Rows from block 3 of the image encoder, named by matrix and row number. Each number is 500 + 50 x the weight over the matrix's rms, rounded and kept within 0 to 999. All counts start at 0. Numbers have three digits each.
# f: depthwise 3x3 conv (encoder.blocks.3.mixer.f.weight, 128x1x3x3, trained with AdamW), a 3x3 kernel
f.0:530521454510405468473470523
f.1:510475503442574477529566530
f.2:505542524498435438430486526
f.3:466606522408457451473502559
f.4:512582429512594500497443560
f.5:565448467463474491591488545
f.6:511454471475474550439502606
f.7:409538431492573542488481461
f.8:555499436486540475442405425
f.9:499405528497406465535463515
f.10:425502446464538536541444534
f.11:491461547433516573451516503
f.12:521465557450455454563505502
f.13:548565531459525527468574536
f.14:487539534569591591505518452
f.15:446428527473541579535552534
f.16:512516535502518419470522410
f.17:552429525410461454475411496
f.18:450523424555433507469524433
f.19:531411502458483568535494538
f.20:512467493473505438548469442
f.21:526504486450579442555541529
f.22:593543468554424465452527459
f.23:512498490525411528411579577
f.24:570555530561617562519493513
f.25:528463457475520561501463524
f.26:564459494549502508555509493
f.27:541502563527452530439407504
f.28:513598492514427433507465532
f.29:512522513525463490528481459
f.30:536503499488465437514558540
f.31:392441560490540524499535424
f.32:561555488547589586493518500
f.33:427526429532598540494496517
f.34:510535486503502571543540500
f.35:512411464480496571492530496
f.36:436393513446511519530551570
f.37:524508515587584541567555531
f.38:541510536539541524522413436
f.39:535567592457418455521538494
f.40:419554499439558463520562550
f.41:539585533509446442576477482
f.42:461569570496546563426506526
f.43:534612565469424439515480556
f.44:537552534470489541567622517
f.45:535461585532413463560464483
f.46:456489564500452539534509540
f.47:467446485462453589444398535
f.48:486488439549577529471572488
f.49:539510543500440442552521497
f.50:496471446505518425524571448
f.51:500543566561448445492419437
f.52:504533506557565485431437400
f.53:395479443496430479457456506
f.54:434444419545561505475566432
f.55:477470453558591573559599545
f.56:500457504524495486529410486
f.57:458423452529545506513574540
f.58:438430425512514486550558562
f.59:527531512415434420543473545
f.60:571448593497458488550533551
f.61:487554448577517435587446539
f.62:468497458471498421501598545
f.63:487568501445408414494467515
f.64:537521562584418522502460460
f.65:425464482444589562419523525
f.66:515529477534411596510438479
f.67:499493574571590593529567523
f.68:501467541544549478482538451
f.69:507410476445476449470572515
f.70:495531591533453572518536441
f.71:509420422522473462471502506
f.72:463457424510524596440495485
f.73:475427583466469478475507456
f.74:491567450468501398552525493
f.75:436507487523464572534467565
f.76:477485478488475428503433436
f.77:524600594468572423524450447
f.78:542590542554560558502502549
f.79:543587486479519396478435551
f.80:541608525474489437436436440
f.81:432485573486442441577527532
f.82:505490567405524548403461497
f.83:439528418526613546468546437
f.84:509547461477506535445402524
f.85:560421442540550436452535489
f.86:478539480491428521565436527
f.87:535511579422519513541579530
f.88:454464597514446552548546463
f.89:489572520427547536464462534
f.90:484478576464424486460475420
f.91:523560507458592514495564482
f.92:490461439543614556482500509
f.93:438484442525553469513517485
f.94:539462589490420506505487571
f.95:480424437504540540478596455
f.96:411477526504524433514548483
f.97:548439381517561469493545549
f.98:574433436532445568441436521
f.99:487442495419479548518542538
f.100:530565546463569541419499507
f.101:490490491440522489514462487
f.102:543519594433503549485516525
f.103:518446454573529448493473536
f.104:453544523479515508437444575
f.105:460451522543489555522455425
f.106:525557585422504533471486468
f.107:446416535444438514527582540
f.108:502562549430460567442490554
f.109:499434436548520510466437535
f.110:557582543456432514529459548
f.111:410431439497548534458556499
f.112:448501545542501519485409468
f.113:532589535500600583484476478
f.114:558486541538578501408482418
f.115:476477465527476442453425498
f.116:489439499417485433474385370
f.117:488497500530583465522487459
f.118:473449492484488502523575545
f.119:560591525466457485485469470
f.120:498460453495518476528596486
f.121:560512550473421566516510544
f.122:473454414563472562531498521
f.123:557563518419504570513486474
f.124:458495457460500448483530499
f.125:472454495575599455497514438
f.126:415382464456393381414359376
f.127:464568613414484506452471458