config.toml
model = "image captioner"
dataset = "photos with spoken descriptions (Open Images, Localized Narratives)"
train_examples = 50862
image_size = 64
crop_scale_min = 1
horizontal_flip = true
tokenizer = "char"
vocab_size = 53
encoder_arch = "convnext"
encoder_isotropic = false
encoder_norm = "layernorm"
encoder_activation = "geglu"
encoder_mlp_ratio = 2.67
encoder_inner_norm = false
encoder_moe = "top_k"
encoder_num_experts = 8
encoder_moe_every = 2
encoder_expert_mlp_ratio = 2
encoder_experts_per_token = 1
encoder_shared_expert = false
encoder_patch_size = [4, 4]
encoder_conv_stem = false
encoder_depths = [3, 6, 6]
encoder_widths = [64, 128, 256]
encoder_kernel_size = 3
fusion = "prefix"
label_smoothing = 0.05
decoder_width = 320
decoder_layers = 8
decoder_norm = "rmsnorm"
decoder_norm_position = "pre"
decoder_activation = "silu"
decoder_mlp_ratio = 2
decoder_head_dim = 64
decoder_fused_qkv = true
decoder_bias = "all"
decoder_qk_norm = false
decoder_parallel_block = false
decoder_inner_norm = false
decoder_positions = "learned"
decoder_prefix_bidirectional = true
decoder_connector = "linear"
decoder_tie_embeddings = false
residual_init = "none"
optimizer = "soap"
beta2 = 0.999
learning_rate = 0.0017
beta1 = 0.95
shampoo_beta = 0.999
eps = 1e-08
precondition_frequency = 50
max_precond_dim = 512
one_sided = false
adamw_lr_other_params = 0.0017
max_steps = 14300
batch_size = 64
epochs = 18.0
lr_schedule = "step"
warmup_steps = 710
weight_decay = 0.2
adamw_weight_decay_other_params = 0.05
Rows from block 5 of the image encoder of a small image captioner, named by matrix and row number. Rows with one number within an expert belong to one neuron, the router's apart. Each number is 500 + 40 x the weight over its row's rms, rounded and kept within 0 to 999. All counts start at 0. Numbers have three digits each.
Before each expert's rows are labels from the 100 images, of 14976, where the router gives the expert most weight on average: "strongest on" is what is common among them. Only what is clearly more common there than usual is listed. The data: photos with spoken descriptions (Open Images, Localized Narratives).
# router: router (encoder.blocks.5.mlp.router.weight, 8x128, trained with AdamW), inputs 0-127
# gate: expert gate (encoder.blocks.5.mlp.gate, 8x256x128), inputs 0-127
# up: expert up (encoder.blocks.5.mlp.up, 8x256x128), inputs 0-127
# down: expert down (encoder.blocks.5.mlp.down, 8x128x256, transposed), outputs 0-127

# expert 7
strongest on: text has "wearing"; text has "smiling"
router.7:444462521460485455498477530498514510484532523431426448648536540483406470520525421470500494499511482434480479498512500490483506481560519543481472492455396479530504533412513447499533546474486500424484487529499522495524542604542560471509488527460499456515444519558497579541565545466497479495415515511482521483466542487529569535471566483522539532523452491503566526472489492491459515522513
gate.26:464440516478439470437493484429517490451480494496512531530490482453509433472543481505472451458461514466448554534512453498505453550541473536505555501488487501514474512541446478527473456480481441548448507465524496491508533537487540524572510592385559497501474494466493552530561482440513483507398596481470535493488464619537567445514509484495533560537490502443506458485494474417457503552525
up.26:466420483478456497530521520464543484463461440437491538513513467459498441479504507506468422527497511412471552559507417524501496534538480522513538502485524523506503542489432471574453499482450483504427510449568514489529510538485542448564486588379537499549464544491510534527554513477493436529413544494497451497448486551511591492475562456508538558546454479434477499501503491480498508550532
down.26:417498495453503525513463553528470484539502497574526467552523495485510456391490529511445489536456440558494521541513523488533550519537550496506492498561490427436510497468485512572526531509462426429508525454523536518552478500438374549519481446467475449519485516444548520441553464469507491479522472492551480500536441516493542443480524495466503483450508557535481431582503583518496500431455
gate.27:479409483490537461557465444537497457485465481539520482546472538539495582477554525470471519555476517537535495453521504447476445531559555495518524545428507493398511509514543491501518553436502500563529548612414492515508500513439460541549463493499504485512493506544493606483485474459506440522477507560467483490448484498576509509467564504485521524500490496561516438561523513501447528602542
up.27:494425483516515473528511484430513483510568528532450474492439522528574488463545535515471602547453515535546571445538530501491514550544531451543493554504514534444522575484543510486579532504501411494559516535389514480542539480470456520544463530497475478454497486573524503497561489485463540539498473532554449508497467427539462491443514484496522557482519497513458436593446430512490504525494
down.27:515553471492499571509522486519442486486490478509529484469539569508530561450469479550488517508535506516462467421492520496485485470513445511476447630494514481460510548488545484487545490438500533560554478542442598610521457465505511472505452465442511528463500485518451456540534486545569520522521505507497536477470508466398587590488487502510547524564556466478524467513446524430492533549471
gate.28:460533555537501542487548528505480597484422569543458464502468540511531444470529469477440490528485518498488501508481529549477481504494546545512503468538500479485496565487447504487528492468473441525581494472480480468497547477431453561543475472525539440488520462553564524521432525533515504568470541417523492485460421460466533529410594463516470514511537460521463468415582436548450501519474
up.28:498549517492520544429504526522510550440412552550518461501447521489518444403545474464461509567555521430542553562493505505443507550493501534466451438520484494531499538453467537457490536455425490441548523535534537513534488489419489528548485427512522468512525423476535572480466538460520487545493558521510510461499437505525522521472557535532502489532570486460538431484513475530517439591464
down.28:506511448462490544541449476451516506503493512461512574546451563444455467512525516472557494482473464555510524554513581469457511431545461527484540547548447418446520471472511492483503531441507505486477434537520442531489484395453455513532500484485491484491514500564392441464444536561493506507481427539575540484575537567481490464558442519505491464566492550547475517501524497548519472535500
gate.29:444536506539499507453456512466479456445497452547508470479556527476458450443538499523540469501496458532543489540456492560531522518512575452453516417477475564518527482480543509480555460511492543477469451516567449623475566562498518540532497487540476528492513467460508441447488403510542485523539564563494533417582514471442483499469504513545554489501514475554501509537451440432490489457449
up.29:490446516500561453476535485555426465481494471514532548520491408521465479511487465464449592500487478486500540497465571514520577537495535464543507461439463560521502485567562463422544462473469553581488539422527504489454542555524522507453446501490530504516487518486457546467534427466524540532482543563475556523593529454521537437454535460512529521518507504541457468501461472445526441483441
down.29:573484529490521500488518475487522524446453545523528413428478444498583521540513488491585454526556520508462451490514484456508511508539391532481556500500528504516471485521514479442430539511513517518480492536521506593514444565494452490454494507465525487544471553517455496538472458595518497507453484465458487584432424519463545528549566438472461512531508437517484492441509520552467500440574

# expert 0
strongest on: text has "trees"; text has "sky"; text has "grass"
router.0:583522521482526503530459531469497561481421479506570496557530527514429442511449602492447477561482557529545461505421526544500488544497520440467506512515525503515500459489499539501546460550524498451499506524425494537566473448523529426480538438535496547494481541483486474481551478443475496361504503517545453560472526453513582532474444495516515487514504492531446526540471513551552494446442
gate.26:424525499508502466491420477489439518421538488411507545500519557525563493507468509538461517521510463446493518524452464472524505507489535547505526499497556395485561487473601572522522485559475503543444573567487477481517532441457543552443529480546580461491424491513489549473504505452546498406447501479485507469514420567510491438479429509511522471474508506476540547512474491546486465497507
up.26:444531478557467441514425486485493543427559518404504502553510569533580467519500540579439518475470462454471482531468497451529504511531532541519548519489540375457531434493602524489492500510474486530473514552482514494508529480509556554463522480535497470449440508518465540464554498399554518462515423508481543497471445510525473467483428506513510482427447486489563536530495476522507481499493
down.26:571513500476511488426493514493520486484388524518491585512444525489383488530514524561569514448548518434534477536497506542543443522484486585465566518490476455544539455518489502522519507519512476564506514515530496577445454468452533520509532540478500483491486504477541508488551476511420552562478424515520484459505515481518546501500596546383514508519495504483492544566482522569511530436481
gate.27:482434515541505538473491529512479490560433494464522500520452530540487545517513494429462512410546457446520491534484511502510457508503502519486481477434583619516521438541444489429493403514561486534498523403472506541542529454534488450512495515522567526458503503492549453585543481539499503588522516467504472493528538502484506474566491537513556605542546536467462487455482556482469470467492
up.27:480458529528474514509517547520479546581440489458511501531467510530532521482475518446439486403496462476500465538502454465521449506503490524483475491451586614513502436540489515448481391506541487530459504390490492526530512468546517435515464498508545537475507475483539460574570493582531510593507493462516461479505503497478490489537487522532563590549560555444511482455512532440475469483512
down.27:547471473526535524436514420460531509597498496541507452526514477478500508512535470445537496558526611493544468473530507498520479501483551569474440457424520468595526449520480595512529525510545471480520480538501551446529532495488519460558396495466512473466494537539491521473486438477521524524487548525479523570502476451503545536457450547438445555485502537590496503524488549533556517535439
gate.28:496578541496495462532550530507551408477504446490470479538511471495489492482493555508483549447441539513482466517458520595515476432529444530540449512512504513489535505504496550525452441539496502531503604528499522480445479499488549542489561485423509473570523500557446530504570530436419504465496508569449470474444466464483564486475514530492553487452576466555544429445474550515532429477493
up.28:479484536494486500453451457548527576533524506560568503511456550497537523481518468489539511561503431514485574544481473454482471508544543487476494542486416470519496511586483492517514528454465430433578528499471500443536524515496479497454451458508482434488494508494477442473461513518633485437544490518531549516529572522504481509502454486496507490542356478461448537545499482453424522485536
down.28:553517513531550493397577516427597483572489451472496543515544484499488451474440510433498565549453477501468518504478551532442517495561474511492503520487538508480573427458515563481506437531409535487463518527622503482518535497488504493472496500494500417463465516514536512499467511518545556555462489536512518438469485561525475457484512498482442488502557570511436528477485501455433556514512
gate.29:460530498502535522528476539505520541525470535541515471518500496428508485523446461492531506539414487496529522438499553503543527423490505487481479534424466468500498479515527480469479440590538456525544542520524471418439536534515464521590522557449520451502550514489489603509547497518506448545490457429520527482482488469476554493570429497492459532494640458561485517444496503491527492438573
up.29:530446555540509478438490550555416541496444497537503439495481504521535468494464471528421509468509490505427557531530493510477457558519484536460473473498525515552479535485559428467484496527534573470478437466510508494462462451471474472444478506548518526461535527505521549480488547549479628462545459558468486545477528587481531503527523451512490483540482491427441554544556538518449553584449
down.29:511493560522589556455533494498558535441546515538489569495481493459595472506466513474501584526508555487477490482509506600513483455476506472548487467524404514546478544511525560517473508608515498473540500483526478556574471481458535526436557549561493471541468558521531510469556541437505491484475548461512436474503519506435460523494491525408496461454500527522452534440519479522464446455476

# expert 3
strongest on: text has "sky"
router.3:472531465525527457529489502441482452507539495464551510499505494509494419494498523535524474559541511435598577502528483477548496535490487390453500483454556423483485552518472484503532558582484491488508485470400532480547406486508510422511496468527535509508517476564458481515604465489506481507466503620495484563475517504486441459495477512503513521469524488469568417507501484483459512507578
gate.26:485477488409503493543481497571488457506494557442504531532517515500546442437508486462473514473523554485569421464539530462512477487541496483550505464514463477470474437540510593484438477539502511492515531495526591512465469484549525495562534546465524472557537474438540493530474476510473461451547456520542490573524463571537471574558475527412439498531448560523518427491478504487448492513602
up.26:459519522481502459533514522532531478470517495396521534518486455583535561554449560452457585404475504521516498494547508426528492518435446480572522447499443430541525502475565531488542474528482447488542528441502505510410458455568480502556526471487527498476486505515524561475469510553481487381532546485399503542445517507519455473532463503476480498518472525477540544468456510490469476489518
down.26:476501470458526549488481546487503423499552485498461497540505499449476443516411451489466446490531454540517432494530569493479462481465473519558540428501535460539491543530540464488521499457504460537513469437464547552455488501468498450521508437518494462449524450454531513549521420459532427462461583537581441561439521422464515449489516477495516464569509554526540529472524566441564507474477
gate.27:497515502455516549504456570523489419425545500455508473490484476466541523457518435448581463477412532531431510480500555480534474497539477470531518553536515537506467501443481555571455453505577511454468511499566499495541517520522533565486509485449478430469470499493484452506567507485515467451534528490413498549556518506545467436494407496476564503511455532610424471435512503510518500491477
up.27:571505496462503478496525502550480476425475490475525504434529427510542469500520513479557470481540540579513547521446474516540482443505486434479551533505465514539517512438560570553434454488514554470528501418548534461558522437489540539487444499477493482515427461495447480503507471522480444464464500496449543551507432548546596505551421489479506528570492523615489443500476515510441496515500
down.27:450481520483408520566522488557496534473516507460449483512565456494512449501539537563473500488545423510490462516460499485527545511485516475537525475512509581551549522531443503451487428467468454561523415548409528511495478483454513528566544481506512495410475503540532562479527441454539486521531547516458512482500503499485489509439464531465471510422532484484533453504359489550512424519454
gate.28:502531498496521484426476517522457451495547516535498471535507479457485473510490470526450511506477502462467501527520607425459510435499519517452543459496467501542501543533511517500485529387504555410430362484587488487515534475506559548406484568460525455464488483465534462484490469525450522572533529499485519532442586484461558504488479511438523510483486502496451544486530464522515580517530
up.28:489464513498548456505552561491475457473569522538453505496513511474545489494481502556511536470474447375479579493462499436493517557447548522525469508491473494562542479458589483540517424473448592464452437490542547506475478483523475556512452533502437442566536499475500492497530450481426507558506545568519477523454442482582456543499492531444453518485470521495478510580495495484489574483498
down.28:530559447481507432462451479549448440566457469530551483503472475535608524519521516559552473434497550535437449518508478543485538529510450461476491535532545577587464483522506509478473503476466481551544450544509467538497481563484508565538494481467412519462494429500500515567461499484534502491433511487488494485595580463572493481501499547446551547540496556509512526474526425527475523489498
gate.29:490474456530483464469470474497455469510546548517522530495465488520494543497506458517426549489575519479585489487409524430571521539458469508510520543510449501474482510501531508504421527485522487481507453479465481418493496474592540527525496496436505502527508542443517461413433546467470514564590486507553455496484518440545464462496490562602572502501515474556453524554456468485522531446421
up.29:494459474542534493450538528539542434480497493493482477441579465482463499475511526506528474499460517549456481463491553536457523461455503504557523454452530469529534478578533510476581485471507466540510580575549517582544491481466524418516484531484472538445473465486504516525540394503568493454431542484419536508515458461565520457424518493526442495477489518490544422461526419443466473485532
down.29:537512472501443433568519519543517533504516483511434489444567532550474497475492527506491431504450538475503463487438518530498532462543518478482534505556554483454514456453563466475449480398491480413371553532474441556502561489531485509505500555528499500529503511488491522509469469543592497519467492539560499523482462529453511589536577409474455530527488486478438423487521505493508516451523